config.toml
dataset = "Sentinel-2 satellite tiles (TerraMesh)"
train_examples = 145000
image_size = 32
horizontal_flip = true
norm = "layernorm"
activation = "relu"
parallel_block = false
inner_norm = false
depths = [5, 5, 5]
widths = [64, 128, 256]
precondition_frequency = 25
adamw_lr_other_params = 0.00076
grad_clip = 1.0
batch_size = 512
weight_decay = 0.2
Rows from block 5 of a small multi-label image tagger, named by matrix and row number. Rows with one number belong to one neuron. Each number is 50 + 12 x the weight over its row's rms, rounded and kept within 0 to 99. All counts start at 0. After the name is the row's rms in percent of the matrix's.
After each neuron's rows are labels from the 100 images, of 14848, where the neuron reaches its highest value: "colour at peak" is the nearest of a few named colours to the mean colour under the peak. Only what is clearly more common there than usual is listed. The data: Sentinel-2 satellite tiles (TerraMesh). In brackets: how many of the 100, against the usual share in percent.
# fc1: MLP up (model.blocks.5.mlp.fc1.weight, 512x128), inputs 0-127
# fc2: MLP down (model.blocks.5.mlp.fc2.weight, 128x512, transposed), outputs 0-127

fc1.438 099:57 49 33 48 43 76 37 46 60 58 50 19 59 71 74 49 74 53 65 52 70 62 57 65 30 61 38 47 65 53 53 66 37 76 48 48 39 65 53 59 59 48 61 48 59 27 48 42 73 51 40 58 42 55 48 51 48 38 45 65 50 47 51 53 59 54 73 60 37 74 60 65 38 65 40 44 40 52 62 62 39 54 37 45 56 61 48 53 55 53 63 81 44 22 53 33 38 40 48 50 30 48 62 46 56 35 63 37 50 53 41 65 52 46 44 60 36 52 48 43 50 61 39 41 33 51 56 74
fc2.438 102:48 55 58 48 74 48 57 46 38 61 56 60 52 44 57 68 49 53 50 37 56 29 38 55 63 41 71 53 49 65 65 51 41 47 71 53 39 29 58 38 65 44 50 57 64 55 62 57 60 62 60 37 45 47 69 46 59 62 59 42 40 40 58 38 51 40 28 54 31 50 40 44 63 55 54 38 42 39 26 48 69 77 38 54 57 46 41 79 43 53 46 63 47 39 32 56 37 59 66 49 54 40 08 44 58 32 48 46 52 47 33 53 53 47 45 48 80 36 48 45 45 60 51 44 76 28 52 32
colour at peak: black (36 vs 16.3)

fc1.466 104:73 45 48 68 32 43 67 60 69 46 54 51 55 49 55 62 59 52 49 42 52 32 53 29 73 53 33 73 41 32 73 46 60 54 31 45 53 34 45 57 37 49 53 72 56 55 42 49 42 39 60 42 50 46 39 49 45 57 38 37 70 59 77 58 52 55 37 33 25 62 63 65 46 48 48 47 69 56 35 59 48 65 65 46 60 53 64 59 41 66 72 66 61 53 51 23 50 55 60 53 38 50 37 22 53 47 25 56 31 57 61 49 63 60 61 42 48 60 65 56 53 68 45 60 57 59 38 45
fc2.466 105:71 43 49 60 61 76 54 43 42 42 43 41 51 58 54 56 53 46 60 58 70 52 55 44 42 51 38 32 66 19 33 56 54 45 43 35 66 63 44 63 46 63 54 46 50 45 66 64 38 36 53 59 72 52 61 55 43 34 38 38 41 46 28 21 52 66 60 66 67 30 36 50 39 44 37 23 41 60 56 66 50 40 70 61 32 58 35 56 53 43 33 46 44 38 44 28 42 52 59 61 65 62 73 61 61 59 64 55 56 33 62 53 45 42 54 42 52 55 50 66 38 28 43 69 46 56 58 50
colour at peak: white (48 vs 3.7)

fc1.134 111:50 65 49 56 62 39 48 46 54 46 46 52 55 69 36 62 58 61 29 78 70 82 18 31 48 50 57 59 43 56 53 40 42 53 54 51 44 42 59 37 43 63 64 56 56 62 73 63 60 63 52 39 37 44 55 63 61 44 25 57 49 36 38 61 66 53 22 33 37 40 65 49 47 35 51 48 28 66 44 68 49 55 57 64 55 39 58 47 46 30 73 52 51 51 44 60 68 52 56 45 45 52 53 54 63 42 38 27 42 49 38 48 55 62 59 46 29 46 47 39 28 58 46 42 21 44 50 44
fc2.134 110:37 56 51 40 62 49 75 39 66 57 53 50 41 41 70 42 74 36 23 55 65 44 40 53 43 42 38 52 31 38 34 39 36 32 64 40 51 76 40 40 57 40 59 70 65 49 49 47 67 43 66 42 49 33 40 38 52 55 34 64 57 59 47 39 44 56 34 50 38 69 45 64 48 38 57 49 63 34 63 45 53 42 50 57 47 57 32 72 47 53 45 48 28 67 48 45 31 40 45 50 43 48 50 47 44 70 32 58 59 20 56 69 30 41 67 48 38 52 40 54 53 43 49 51 65 57 65 75
colour at peak: orange (25 vs 3.4)

fc1.41 089:49 40 53 36 39 46 35 43 24 74 39 21 63 35 70 27 14 39 46 48 38 55 45 26 56 47 41 58 50 58 70 38 70 29 68 47 39 43 68 54 44 51 64 35 39 43 66 48 60 39 63 33 31 58 42 41 58 53 42 29 30 48 43 55 59 52 51 34 40 56 60 44 54 52 73 60 49 54 37 50 51 47 52 47 40 48 47 57 44 41 47 40 69 60 58 59 42 43 33 32 48 44 67 50 67 48 47 54 65 55 43 42 53 51 50 47 88 61 54 40 52 41 54 42 46 57 42 58
fc2.41 095:51 47 38 45 38 36 52 63 44 46 55 53 48 63 31 51 62 42 59 64 66 55 74 36 44 64 40 55 26 46 37 28 45 69 48 58 42 52 38 42 38 34 36 51 41 45 40 44 58 72 60 32 43 42 44 51 55 50 40 47 64 51 45 67 47 46 43 37 24 44 51 57 31 18 59 56 43 42 36 44 55 62 50 55 42 46 46 69 57 44 44 64 64 70 63 20 62 58 74 62 70 59 53 61 29 40 56 42 40 43 51 51 63 39 38 66 64 26 44 40 62 40 51 31 37 49 36 40
colour at peak: black (49 vs 16.3)

fc1.368 101:71 42 49 65 47 34 52 46 38 47 60 60 46 62 52 58 58 55 51 55 50 53 52 54 40 49 38 50 30 46 46 46 38 43 33 58 54 45 41 56 45 46 52 33 56 75 60 47 61 49 31 22 42 52 38 42 34 45 38 64 41 53 36 64 64 38 50 58 62 95 47 53 66 59 51 54 44 37 52 50 44 41 63 44 59 59 39 55 65 88 46 20 61 48 30 37 54 38 49 56 77 55 61 49 62 58 56 33 61 53 68 36 70 61 43 51 78 65 55 43 60 41 64 52 43 55 54 53
fc2.368 108:40 26 47 57 46 80 43 69 32 54 55 40 42 48 72 42 43 56 43 57 35 44 51 64 59 66 68 18 46 66 58 33 44 67 78 43 49 60 61 49 55 41 37 55 53 39 45 61 41 38 49 59 55 53 54 36 62 66 58 40 46 58 41 62 43 50 48 58 58 53 41 61 73 69 48 55 50 60 57 63 54 58 53 41 39 42 49 50 60 31 66 75 55 24 32 59 29 41 47 43 27 43 59 45 36 55 35 47 73 74 52 36 67 40 42 55 45 58 50 56 32 44 38 43 36 45 39 47
colour at peak: orange (32 vs 3.4)

fc1.188 111:59 59 45 63 33 52 64 63 49 40 52 37 56 38 42 45 49 53 48 51 63 45 28 47 38 51 37 34 39 40 31 56 51 89 43 60 36 59 51 65 64 41 61 43 59 35 25 69 69 41 62 54 37 35 38 52 44 39 38 44 41 64 50 52 65 34 36 37 67 36 38 73 44 53 47 27 51 48 60 32 61 37 66 44 61 46 66 59 56 56 51 38 46 58 49 36 54 62 47 47 47 40 46 58 41 57 58 45 42 49 61 41 81 25 60 56 36 29 44 47 78 44 49 59 67 52 38 47
fc2.188 102:29 53 54 62 62 71 42 41 41 46 54 56 46 50 56 35 28 44 72 36 57 48 52 71 44 73 67 53 55 68 42 29 56 57 78 52 50 55 50 50 60 36 52 56 51 37 46 28 58 53 28 45 63 28 49 69 44 56 41 55 64 33 38 56 54 39 54 57 67 49 38 52 38 40 82 56 50 38 36 61 45 63 66 49 41 53 44 71 35 45 50 57 41 39 42 54 86 47 64 53 46 67 54 49 57 74 42 58 53 62 58 39 56 49 71 39 68 54 68 48 45 36 58 61 45 54 58 61
colour at peak: grey (58 vs 27.5)

fc1.247 093:48 42 48 54 45 16 51 58 66 55 66 55 66 34 59 26 37 41 31 71 70 41 42 58 50 50 46 40 68 40 55 43 67 53 55 37 62 56 58 48 71 63 39 36 48 45 51 51 37 43 30 51 42 35 63 57 52 31 56 58 38 59 48 46 63 57 65 58 29 42 38 55 53 55 38 38 51 54 44 31 58 46 57 66 59 29 68 70 26 54 42 67 45 53 50 35 69 63 64 49 37 35 33 44 33 48 49 28 65 37 45 52 44 51 56 40 31 51 59 30 55 30 33 51 42 62 53 40
fc2.247 099:57 35 35 44 22 55 44 49 54 66 56 42 57 40 49 35 55 51 53 63 53 46 64 73 55 55 65 44 44 60 55 64 43 44 45 44 67 50 27 47 31 33 37 45 33 42 15 63 67 43 55 37 60 49 70 40 72 47 44 59 72 47 41 54 48 52 69 47 51 31 25 51 41 40 48 56 66 40 36 51 43 71 67 46 44 67 40 47 58 38 45 45 50 45 80 66 31 39 49 40 63 49 54 63 63 44 49 29 33 40 35 51 59 56 49 37 56 47 44 42 40 66 45 71 39 49 41 68
colour at peak: pink (28 vs 8.9); orange (27 vs 3.4)

fc1.403 103:56 46 46 70 57 58 43 28 46 37 58 45 48 53 40 69 50 59 40 59 56 51 63 24 67 71 44 44 62 52 40 43 45 24 49 54 43 70 74 65 70 82 73 46 46 56 36 54 43 52 50 40 38 48 49 51 57 57 54 48 26 60 59 38 53 77 37 56 56 38 54 57 47 50 49 40 33 47 72 53 41 51 47 44 66 33 46 45 54 45 71 43 25 48 59 37 66 59 72 40 42 59 64 58 50 42 31 62 39 42 48 32 62 55 80 32 31 37 48 51 49 53 53 56 46 37 48 45
fc2.403 101:31 49 38 70 56 40 28 46 39 43 35 29 34 56 58 32 69 45 56 38 50 61 33 54 37 44 27 60 49 74 36 49 51 66 43 63 77 42 34 43 42 38 47 67 58 46 49 56 66 37 68 64 69 56 49 82 50 54 42 69 65 50 38 49 44 42 52 56 42 49 54 41 59 40 40 51 49 74 41 65 64 47 49 40 44 52 34 45 35 49 51 56 64 62 47 41 38 60 25 71 43 56 25 50 66 50 48 37 51 69 55 56 63 55 50 36 59 49 57 38 34 30 43 58 51 47 50 67
colour at peak: white (29 vs 3.7); pink (29 vs 8.9)

fc1.1 094:56 65 51 44 49 52 54 47 41 46 62 66 51 35 44 39 40 53 72 65 64 51 57 48 45 62 34 76 55 54 51 36 34 58 47 48 44 39 67 58 27 54 35 35 42 48 35 39 74 38 25 35 32 81 41 35 44 63 51 54 25 51 37 74 22 45 51 41 37 64 29 50 42 49 51 52 45 40 66 60 49 76 49 42 45 45 18 50 55 46 52 53 48 51 58 62 51 50 41 25 53 50 44 42 49 41 62 65 49 47 27 51 53 43 35 49 62 72 57 42 43 50 45 40 51 55 34 38
fc2.1 094:48 40 70 80 31 75 46 40 66 39 46 63 51 65 42 43 62 36 40 37 52 36 44 61 51 42 81 46 71 46 50 59 41 39 43 51 63 46 52 44 59 61 60 53 35 48 67 43 43 67 51 60 41 40 55 60 46 50 51 34 51 63 71 68 51 52 39 64 49 37 59 63 58 73 54 62 54 68 35 50 46 51 53 65 70 43 45 46 53 60 31 52 64 52 56 45 48 27 23 54 59 34 38 55 57 42 40 23 50 67 56 37 48 60 39 52 26 60 26 60 59 58 36 35 55 53 47 35
colour at peak: grey (63 vs 27.5)

fc1.406 109:50 35 70 45 60 27 49 68 68 31 46 66 77 49 48 26 42 45 48 61 41 62 52 55 79 40 61 44 41 51 50 47 75 22 66 51 64 40 63 78 61 51 43 48 43 49 63 56 48 49 54 46 63 48 43 50 47 47 53 63 31 33 50 47 42 52 66 47 40 52 49 60 41 52 44 57 54 36 64 34 58 49 40 58 49 57 71 45 39 53 46 49 46 56 57 44 29 42 42 92 53 55 53 54 70 60 51 59 62 46 65 35 44 47 47 61 45 51 34 45 60 61 39 69 38 22 61 67
fc2.406 102:56 37 34 53 44 54 57 36 45 69 51 46 56 59 43 71 67 41 50 56 56 28 40 42 55 46 74 44 71 51 58 54 38 60 38 60 66 65 58 42 42 50 51 35 55 34 46 52 57 37 65 45 36 70 32 50 66 71 61 50 39 66 66 50 82 34 28 42 68 54 58 61 69 50 51 62 52 52 44 44 64 50 47 46 47 50 43 52 58 53 69 68 32 37 61 34 67 54 51 25 58 48 57 34 25 30 21 53 43 50 36 64 52 41 40 35 52 53 58 51 33 58 64 49 55 40 60 42
colour at peak: black (43 vs 16.3)

fc1.261 106:59 48 49 33 78 47 55 39 61 48 46 66 52 60 41 65 42 53 39 73 50 69 72 36 53 80 50 42 46 49 46 33 45 54 61 59 65 37 53 51 60 72 42 37 70 56 62 52 40 77 40 59 37 40 39 65 37 30 51 36 54 40 46 55 29 61 52 71 38 57 68 54 58 48 54 47 52 45 68 65 52 44 40 63 74 35 45 59 52 53 67 63 25 62 31 43 57 43 53 58 48 48 51 44 56 59 50 69 53 77 55 60 74 43 34 39 47 60 49 62 42 43 48 55 33 57 62 39
fc2.261 110:54 58 45 72 74 27 58 59 38 44 67 39 48 46 56 67 44 51 43 31 78 78 27 42 37 34 53 55 52 46 60 43 50 76 50 64 30 69 64 81 33 59 48 51 49 39 39 63 53 24 58 47 55 61 62 64 40 64 40 54 55 58 36 42 58 42 48 55 49 63 32 47 46 57 64 61 61 42 47 43 39 48 47 48 49 51 52 71 45 44 39 48 43 32 67 66 47 63 32 46 46 36 59 55 52 38 67 32 48 36 52 44 36 44 68 63 68 55 38 41 43 62 47 44 67 51 38 49
colour at peak: white (57 vs 3.7)

fc1.133 095:46 44 49 38 52 42 65 49 63 59 41 60 58 54 72 43 51 46 47 40 53 62 35 58 67 59 43 53 46 46 63 51 56 39 64 64 55 51 65 60 25 31 64 42 37 61 48 44 63 53 37 55 56 44 42 34 61 46 44 60 50 30 59 55 29 61 59 77 28 54 58 82 59 44 27 35 75 50 59 45 77 49 65 64 62 59 47 53 84 35 40 38 43 73 54 50 62 52 52 43 76 65 60 63 47 44 25 49 46 48 77 50 47 51 40 39 55 60 49 61 49 60 45 54 62 59 52 51
fc2.133 102:57 63 40 49 55 36 54 47 53 41 76 52 48 37 48 46 41 52 76 58 59 63 49 40 62 57 59 31 38 42 46 24 50 51 49 47 64 42 58 40 40 52 50 49 42 52 68 43 48 47 73 14 34 40 57 75 54 56 38 38 57 59 38 37 53 46 54 45 72 58 46 52 42 77 63 62 41 54 58 34 54 48 37 69 63 63 50 41 29 47 60 59 56 39 61 48 47 42 52 49 43 29 71 28 38 41 50 47 64 50 21 61 57 63 44 46 48 73 39 43 49 70 68 62 44 36 33 37
colour at peak: brown (70 vs 38.7)

fc1.55 110:41 56 75 47 35 57 58 45 35 49 45 62 43 41 54 57 52 66 61 60 55 48 58 59 67 41 51 70 62 57 62 50 33 37 38 57 47 55 33 58 53 41 43 63 27 71 43 62 62 52 32 64 69 26 37 66 49 62 36 67 49 49 40 69 63 60 45 35 66 69 42 62 78 58 44 63 36 61 63 66 54 34 50 54 56 74 53 54 54 47 54 61 56 65 57 41 44 57 66 46 64 65 37 60 50 44 53 59 40 54 78 63 70 53 40 71 50 35 44 46 58 62 45 67 26 40 43 47
fc2.55 105:43 32 34 58 64 51 63 40 44 58 38 60 49 45 64 44 43 41 64 60 46 46 40 61 22 40 53 43 53 24 42 31 32 55 55 52 68 47 33 37 55 61 68 45 55 52 61 35 50 42 47 62 34 44 75 74 44 49 34 42 64 46 78 38 51 44 66 76 52 40 62 49 48 33 35 49 72 56 42 37 57 46 38 44 35 44 44 50 43 64 45 69 42 48 51 60 68 51 42 48 54 40 39 44 43 47 56 51 65 79 49 45 76 47 55 50 53 70 58 84 42 44 34 54 48 64 48 44
colour at peak: white (37 vs 3.7); pink (26 vs 8.9)

fc1.168 104:67 35 54 35 43 68 36 40 53 42 53 55 35 59 60 43 60 59 36 41 41 49 63 39 46 47 59 50 31 26 60 46 64 28 46 51 29 50 52 58 52 29 51 46 40 52 78 60 69 61 34 59 43 64 38 45 67 51 48 47 62 40 46 53 59 64 46 28 49 72 51 60 63 55 57 43 50 53 47 52 66 35 47 43 59 37 46 46 68 38 43 42 49 41 63 45 57 58 25 36 54 63 24 79 52 69 45 30 72 33 58 55 55 73 65 37 77 63 60 51 49 35 42 51 65 50 51 51
fc2.168 102:33 37 45 50 53 48 44 47 66 54 48 33 52 42 53 49 48 56 54 82 48 39 35 77 38 68 57 55 51 52 56 47 42 72 61 49 43 31 47 60 59 56 58 43 47 44 59 49 52 45 54 38 47 23 58 51 41 34 28 58 58 68 62 44 52 41 44 65 67 73 38 37 56 63 29 46 62 64 80 42 49 55 47 58 41 48 70 40 50 47 40 42 68 75 45 77 51 31 56 57 57 55 34 42 42 49 46 64 34 36 45 19 55 26 38 47 56 72 38 51 49 40 37 56 54 42 49 57
colour at peak: orange (26 vs 3.4)

fc1.48 090:63 43 56 34 45 65 59 45 47 37 48 45 54 57 11 33 69 42 57 64 52 55 47 54 36 52 47 52 56 41 47 53 57 60 39 47 29 56 61 50 46 49 53 48 76 37 34 31 57 52 54 48 62 45 39 31 55 43 53 45 75 15 59 55 60 62 69 57 60 47 55 57 57 49 55 24 47 36 31 39 63 70 54 51 61 48 39 51 72 58 52 42 37 52 61 26 70 62 39 64 59 39 73 62 46 45 53 56 79 43 44 62 58 29 62 35 35 47 58 61 31 60 52 43 47 57 51 49
fc2.48 087:55 51 50 56 54 53 69 60 44 51 48 57 40 27 77 56 38 59 25 64 60 48 51 59 34 29 69 57 48 37 45 41 49 49 63 54 57 35 51 48 67 52 48 65 52 55 82 52 56 54 76 54 61 31 64 39 69 68 54 47 28 47 28 44 39 46 55 35 34 64 54 45 60 53 48 37 63 59 53 47 32 55 37 35 54 69 61 34 41 74 56 41 40 70 36 48 62 60 42 27 55 55 51 46 54 43 54 58 54 44 40 29 41 46 63 52 53 58 64 43 25 52 48 58 54 30 30 35
colour at peak: orange (32 vs 3.4); pink (25 vs 8.9)

fc1.500 103:49 60 54 74 67 63 66 48 57 68 62 65 54 58 50 39 46 48 45 41 40 56 48 41 65 48 42 43 31 47 54 73 50 46 63 54 54 38 39 36 61 43 45 72 65 59 64 45 50 49 45 49 54 68 41 61 47 48 41 43 58 54 58 64 58 39 49 44 38 47 42 59 69 79 58 49 51 50 66 54 52 49 57 52 30 44 74 33 32 36 37 77 13 57 31 53 58 28 37 49 54 55 84 53 53 49 48 36 47 45 38 36 64 60 50 41 53 59 48 71 41 34 53 50 77 29 45 51
fc2.500 108:60 46 35 44 36 32 62 66 57 59 53 59 66 35 58 66 61 66 58 57 56 50 83 39 46 57 60 52 58 65 45 57 58 51 58 52 66 60 43 53 33 45 43 24 32 53 25 43 49 53 53 48 23 42 45 34 58 46 35 38 55 59 46 37 41 51 25 51 61 34 49 61 37 43 59 39 47 29 37 44 51 47 44 53 57 64 36 71 64 49 52 56 53 50 23 48 55 34 44 49 28 27 48 51 36 31 34 70 35 30 40 42 35 57 67 42 57 54 29 48 54 42 53 42 39 61 65 56
colour at peak: white (35 vs 3.7)

fc1.170 086:62 47 71 33 35 56 63 43 57 70 41 57 63 41 42 45 58 52 57 31 56 60 47 41 58 56 38 63 56 29 56 61 47 42 48 46 49 42 48 45 59 56 41 48 39 52 45 57 43 72 57 57 70 30 65 35 39 73 57 33 41 67 66 53 51 50 54 41 62 48 49 59 52 53 62 54 47 52 48 29 53 58 28 29 64 70 42 29 62 40 58 52 67 52 51 41 81 46 36 60 56 45 57 56 49 59 25 24 61 50 39 69 34 39 36 61 31 71 40 43 43 41 37 46 51 40 40 81
fc2.170 086:44 37 78 50 52 44 42 61 48 45 40 57 54 44 44 28 51 59 37 56 47 52 51 55 47 43 37 65 58 55 52 45 38 55 36 39 30 58 53 23 48 31 45 76 51 44 47 49 53 42 50 40 54 67 53 45 53 23 55 52 44 49 47 31 40 51 65 64 30 56 53 42 54 36 55 40 36 67 47 58 51 50 51 35 45 59 27 78 69 78 43 35 69 18 68 61 42 50 41 23 53 45 35 55 49 26 55 48 44 59 42 43 62 40 33 45 59 28 57 54 52 55 58 46 67 67 32 45
colour at peak: black (68 vs 16.3)

fc1.282 095:53 38 25 52 64 40 60 30 44 32 61 57 36 60 60 63 43 57 62 68 78 68 44 46 62 64 56 50 54 43 32 62 38 37 45 38 58 25 64 41 51 45 40 40 50 40 48 10 57 65 70 51 63 36 39 34 51 41 57 61 63 58 38 47 38 34 25 66 48 62 56 63 44 47 58 48 44 47 48 37 50 39 54 64 73 31 46 50 50 53 59 64 54 33 42 50 37 60 38 43 41 59 43 52 44 58 41 46 47 60 66 54 40 40 68 36 58 59 78 63 48 47 43 48 67 56 40 63
fc2.282 094:49 55 69 53 47 71 58 40 71 52 61 25 70 46 60 54 63 50 24 46 29 16 63 47 45 38 79 60 42 51 30 49 54 53 36 43 47 49 61 67 64 51 48 45 47 54 52 73 52 53 40 46 43 72 46 32 56 38 50 57 53 41 47 71 59 47 58 41 58 49 45 51 52 48 72 49 43 53 33 61 59 72 59 75 39 47 75 50 51 57 35 35 49 42 56 57 54 47 57 72 51 41 39 60 61 50 37 58 65 68 63 48 65 71 35 53 50 64 34 59 69 48 45 56 37 41 40 42
colour at peak: black (59 vs 16.3)

fc1.93 096:55 38 52 66 62 59 53 37 39 71 59 52 45 35 52 42 28 54 55 27 33 39 23 61 48 50 39 46 60 58 63 58 52 54 62 52 53 50 54 52 72 57 67 10 66 45 60 49 63 50 49 38 60 44 60 44 56 55 57 49 43 54 43 44 46 35 47 51 72 37 47 58 50 60 60 46 49 56 42 30 45 47 26 60 41 55 46 52 69 54 53 45 76 59 45 31 63 72 54 67 67 77 56 61 56 67 58 42 39 45 49 45 32 51 71 53 45 31 47 60 25 46 42 20 62 59 56 42
fc2.93 098:44 58 58 47 51 48 35 58 36 54 61 41 44 76 35 59 51 46 60 52 60 41 41 58 33 27 42 57 53 59 46 61 53 51 48 46 57 58 47 74 43 51 41 52 71 25 61 53 45 35 47 68 55 60 51 38 50 61 52 22 47 64 39 47 52 56 64 51 39 27 36 47 54 70 48 66 44 34 44 46 73 56 58 47 51 61 43 63 60 54 25 68 30 53 46 60 53 29 47 36 28 42 46 49 62 63 35 72 53 53 28 59 69 42 54 21 57 49 50 22 60 41 58 72 43 45 65 37
colour at peak: black (56 vs 16.3)

fc1.511 084:63 32 24 39 67 52 45 54 51 55 42 29 33 51 30 28 52 45 29 38 51 38 53 35 42 64 57 60 62 58 53 48 37 50 64 43 49 48 31 36 47 59 31 48 70 51 46 42 29 75 48 58 26 78 69 34 57 54 37 43 54 51 46 52 37 50 29 34 31 54 68 63 39 35 55 76 59 51 44 37 52 42 35 47 27 65 64 52 43 59 38 38 55 57 36 62 44 61 52 44 52 53 38 56 29 36 50 53 57 64 59 44 41 57 38 55 55 50 49 61 70 53 42 48 34 40 37 43
fc2.511 092:42 46 55 56 47 57 69 50 46 25 59 70 47 73 86 50 55 74 47 31 59 52 34 63 56 60 50 49 38 34 41 72 73 50 54 35 82 25 57 59 54 53 61 40 49 41 42 48 54 64 32 45 47 23 41 40 61 53 65 33 52 35 49 61 47 52 45 51 39 53 61 44 63 34 58 58 56 35 45 63 27 38 34 37 47 48 51 52 55 43 38 58 48 45 79 47 36 47 42 33 68 35 52 53 41 54 67 50 47 43 45 33 52 48 54 39 42 60 49 44 50 43 63 45 24 57 46 62
colour at peak: white (72 vs 3.7)

fc1.281 102:49 56 55 58 61 40 44 51 59 40 36 57 55 36 67 25 70 44 49 56 28 52 44 68 58 56 52 57 62 40 56 54 50 50 71 29 43 39 51 36 42 49 52 35 72 28 68 64 31 32 67 56 45 57 52 60 47 62 58 51 66 63 40 70 62 45 61 55 65 60 63 41 56 43 39 34 35 36 49 54 70 49 37 43 49 45 65 56 55 42 47 25 70 65 58 51 44 42 50 39 53 50 35 44 55 68 34 34 42 58 42 42 46 34 40 59 44 58 54 35 19 83 50 55 60 58 29 44
fc2.281 087:45 64 45 62 37 66 52 59 39 68 50 29 57 62 43 61 49 60 65 44 54 42 37 44 26 26 62 49 49 50 53 58 62 41 37 71 44 57 34 63 28 39 41 45 52 72 65 26 44 66 54 46 64 59 64 43 50 45 48 47 30 58 53 54 37 66 28 35 55 52 37 49 61 41 49 34 42 58 39 27 36 59 49 49 45 37 43 48 67 50 21 64 40 46 52 60 54 74 40 54 49 56 51 42 42 30 38 60 60 67 69 68 55 59 46 38 66 41 55 54 52 64 42 74 53 78 44 53
colour at peak: brown (65 vs 38.7)

fc1.238 088:22 32 66 33 59 52 58 45 41 57 39 66 65 52 47 60 36 46 60 22 45 47 48 60 31 57 38 65 74 53 41 48 70 35 47 62 48 61 36 74 61 53 41 67 35 45 47 35 46 61 52 45 24 50 44 65 70 45 69 62 46 42 55 49 53 67 56 43 41 51 64 63 47 65 58 57 33 54 43 52 64 59 47 54 49 36 52 52 77 52 47 44 30 44 49 54 40 36 48 43 38 40 53 48 56 26 58 54 55 55 25 39 41 52 58 48 66 78 51 63 48 34 58 47 42 46 53 82
fc2.238 080:59 25 71 45 47 45 50 45 47 47 39 64 45 60 43 48 48 39 28 63 33 59 31 29 62 42 60 44 66 49 54 39 67 40 44 48 64 60 44 29 56 54 55 52 47 35 32 72 31 84 37 28 63 55 54 41 46 55 43 52 54 82 48 66 40 30 44 47 45 43 41 52 36 53 49 63 70 46 73 53 69 47 55 56 34 47 55 53 42 43 53 36 48 52 46 53 41 46 50 53 71 57 63 67 56 43 67 76 48 64 39 39 54 40 37 56 55 63 74 54 40 69 53 58 37 52 29 43
colour at peak: orange (33 vs 3.4)

fc1.285 091:52 29 58 44 49 47 56 47 43 44 42 63 51 50 49 62 71 38 53 45 63 62 53 19 25 53 43 59 46 31 53 32 29 60 39 20 65 55 51 70 36 44 63 49 51 45 73 50 77 33 60 43 78 65 65 37 59 54 32 48 27 76 48 51 48 46 37 42 62 32 72 40 48 41 53 55 50 49 63 46 57 69 48 61 35 54 41 59 62 53 48 37 33 47 38 48 46 62 54 47 46 34 27 56 66 60 46 44 52 48 58 53 60 42 58 47 50 47 49 54 55 40 59 44 48 82 46 36
fc2.285 090:35 55 67 51 47 50 52 51 42 53 44 57 68 54 53 44 19 46 50 54 69 71 57 49 48 40 41 31 40 63 66 51 66 54 51 66 37 60 30 38 64 40 57 33 36 49 61 50 44 46 54 30 47 58 39 45 17 61 38 37 49 56 39 68 42 51 61 49 52 35 69 45 56 33 67 65 44 53 54 70 30 57 35 53 44 59 59 58 42 63 64 47 59 71 61 55 59 52 21 54 42 50 39 78 37 47 43 39 42 40 51 30 29 68 68 40 44 47 48 33 50 58 69 62 47 49 55 69
colour at peak: white (61 vs 3.7)

fc1.94 107:46 50 54 44 47 34 52 32 58 32 40 66 44 57 60 54 37 37 33 35 07 56 28 47 49 58 59 60 54 55 44 52 42 63 78 46 31 59 53 41 66 48 61 39 48 46 38 52 62 47 33 53 26 53 51 46 50 45 67 40 50 62 47 60 58 52 60 61 57 44 56 55 64 58 55 33 45 52 47 39 75 38 65 51 47 32 48 62 46 68 73 65 45 51 54 45 46 70 40 35 30 33 50 54 34 54 50 61 55 47 44 34 25 38 74 61 45 37 67 47 50 56 64 36 77 49 39 59
fc2.94 099:54 40 67 70 51 59 77 70 51 64 58 44 55 49 45 49 59 54 77 54 45 25 33 42 46 64 70 55 32 64 44 45 42 40 39 52 50 48 46 42 66 48 49 51 57 67 55 65 53 61 67 67 63 65 53 30 65 45 55 82 35 35 39 61 36 53 79 26 47 64 52 31 60 47 46 51 44 39 61 60 39 80 39 43 50 44 61 31 61 51 35 46 50 44 36 50 54 32 76 60 53 62 42 29 43 51 44 42 49 48 56 49 49 54 49 47 33 55 38 50 50 35 56 57 33 59 53 32
colour at peak: orange (30 vs 3.4); pink (25 vs 8.9)

fc1.271 105:39 34 51 29 54 54 43 48 46 47 28 42 40 59 80 39 44 48 54 36 60 58 64 53 71 50 29 51 55 59 30 69 43 29 78 43 50 33 45 50 30 55 50 55 55 40 47 54 35 41 47 41 42 45 57 37 63 61 30 56 47 42 41 68 50 61 47 71 56 39 47 53 45 58 33 58 37 26 58 47 32 54 46 52 41 45 44 54 51 41 68 53 48 47 37 46 74 48 29 43 77 34 49 44 66 23 54 56 49 46 54 39 64 45 36 37 58 40 49 53 58 33 57 85 32 44 53 43
fc2.271 108:69 53 63 43 36 20 54 52 59 34 61 54 38 30 34 62 53 67 33 60 53 80 52 43 44 50 51 49 63 43 63 38 37 65 54 57 59 30 47 59 52 61 51 29 62 43 28 34 69 51 47 29 70 54 64 41 42 43 50 42 60 53 51 35 64 50 49 45 41 75 66 60 56 40 41 35 65 53 45 54 45 60 37 62 59 39 42 37 40 45 56 46 58 47 56 63 23 31 29 61 40 38 62 43 32 32 49 25 44 61 38 53 30 64 57 64 42 41 41 51 48 58 41 43 53 57 52 66
colour at peak: black (36 vs 16.3)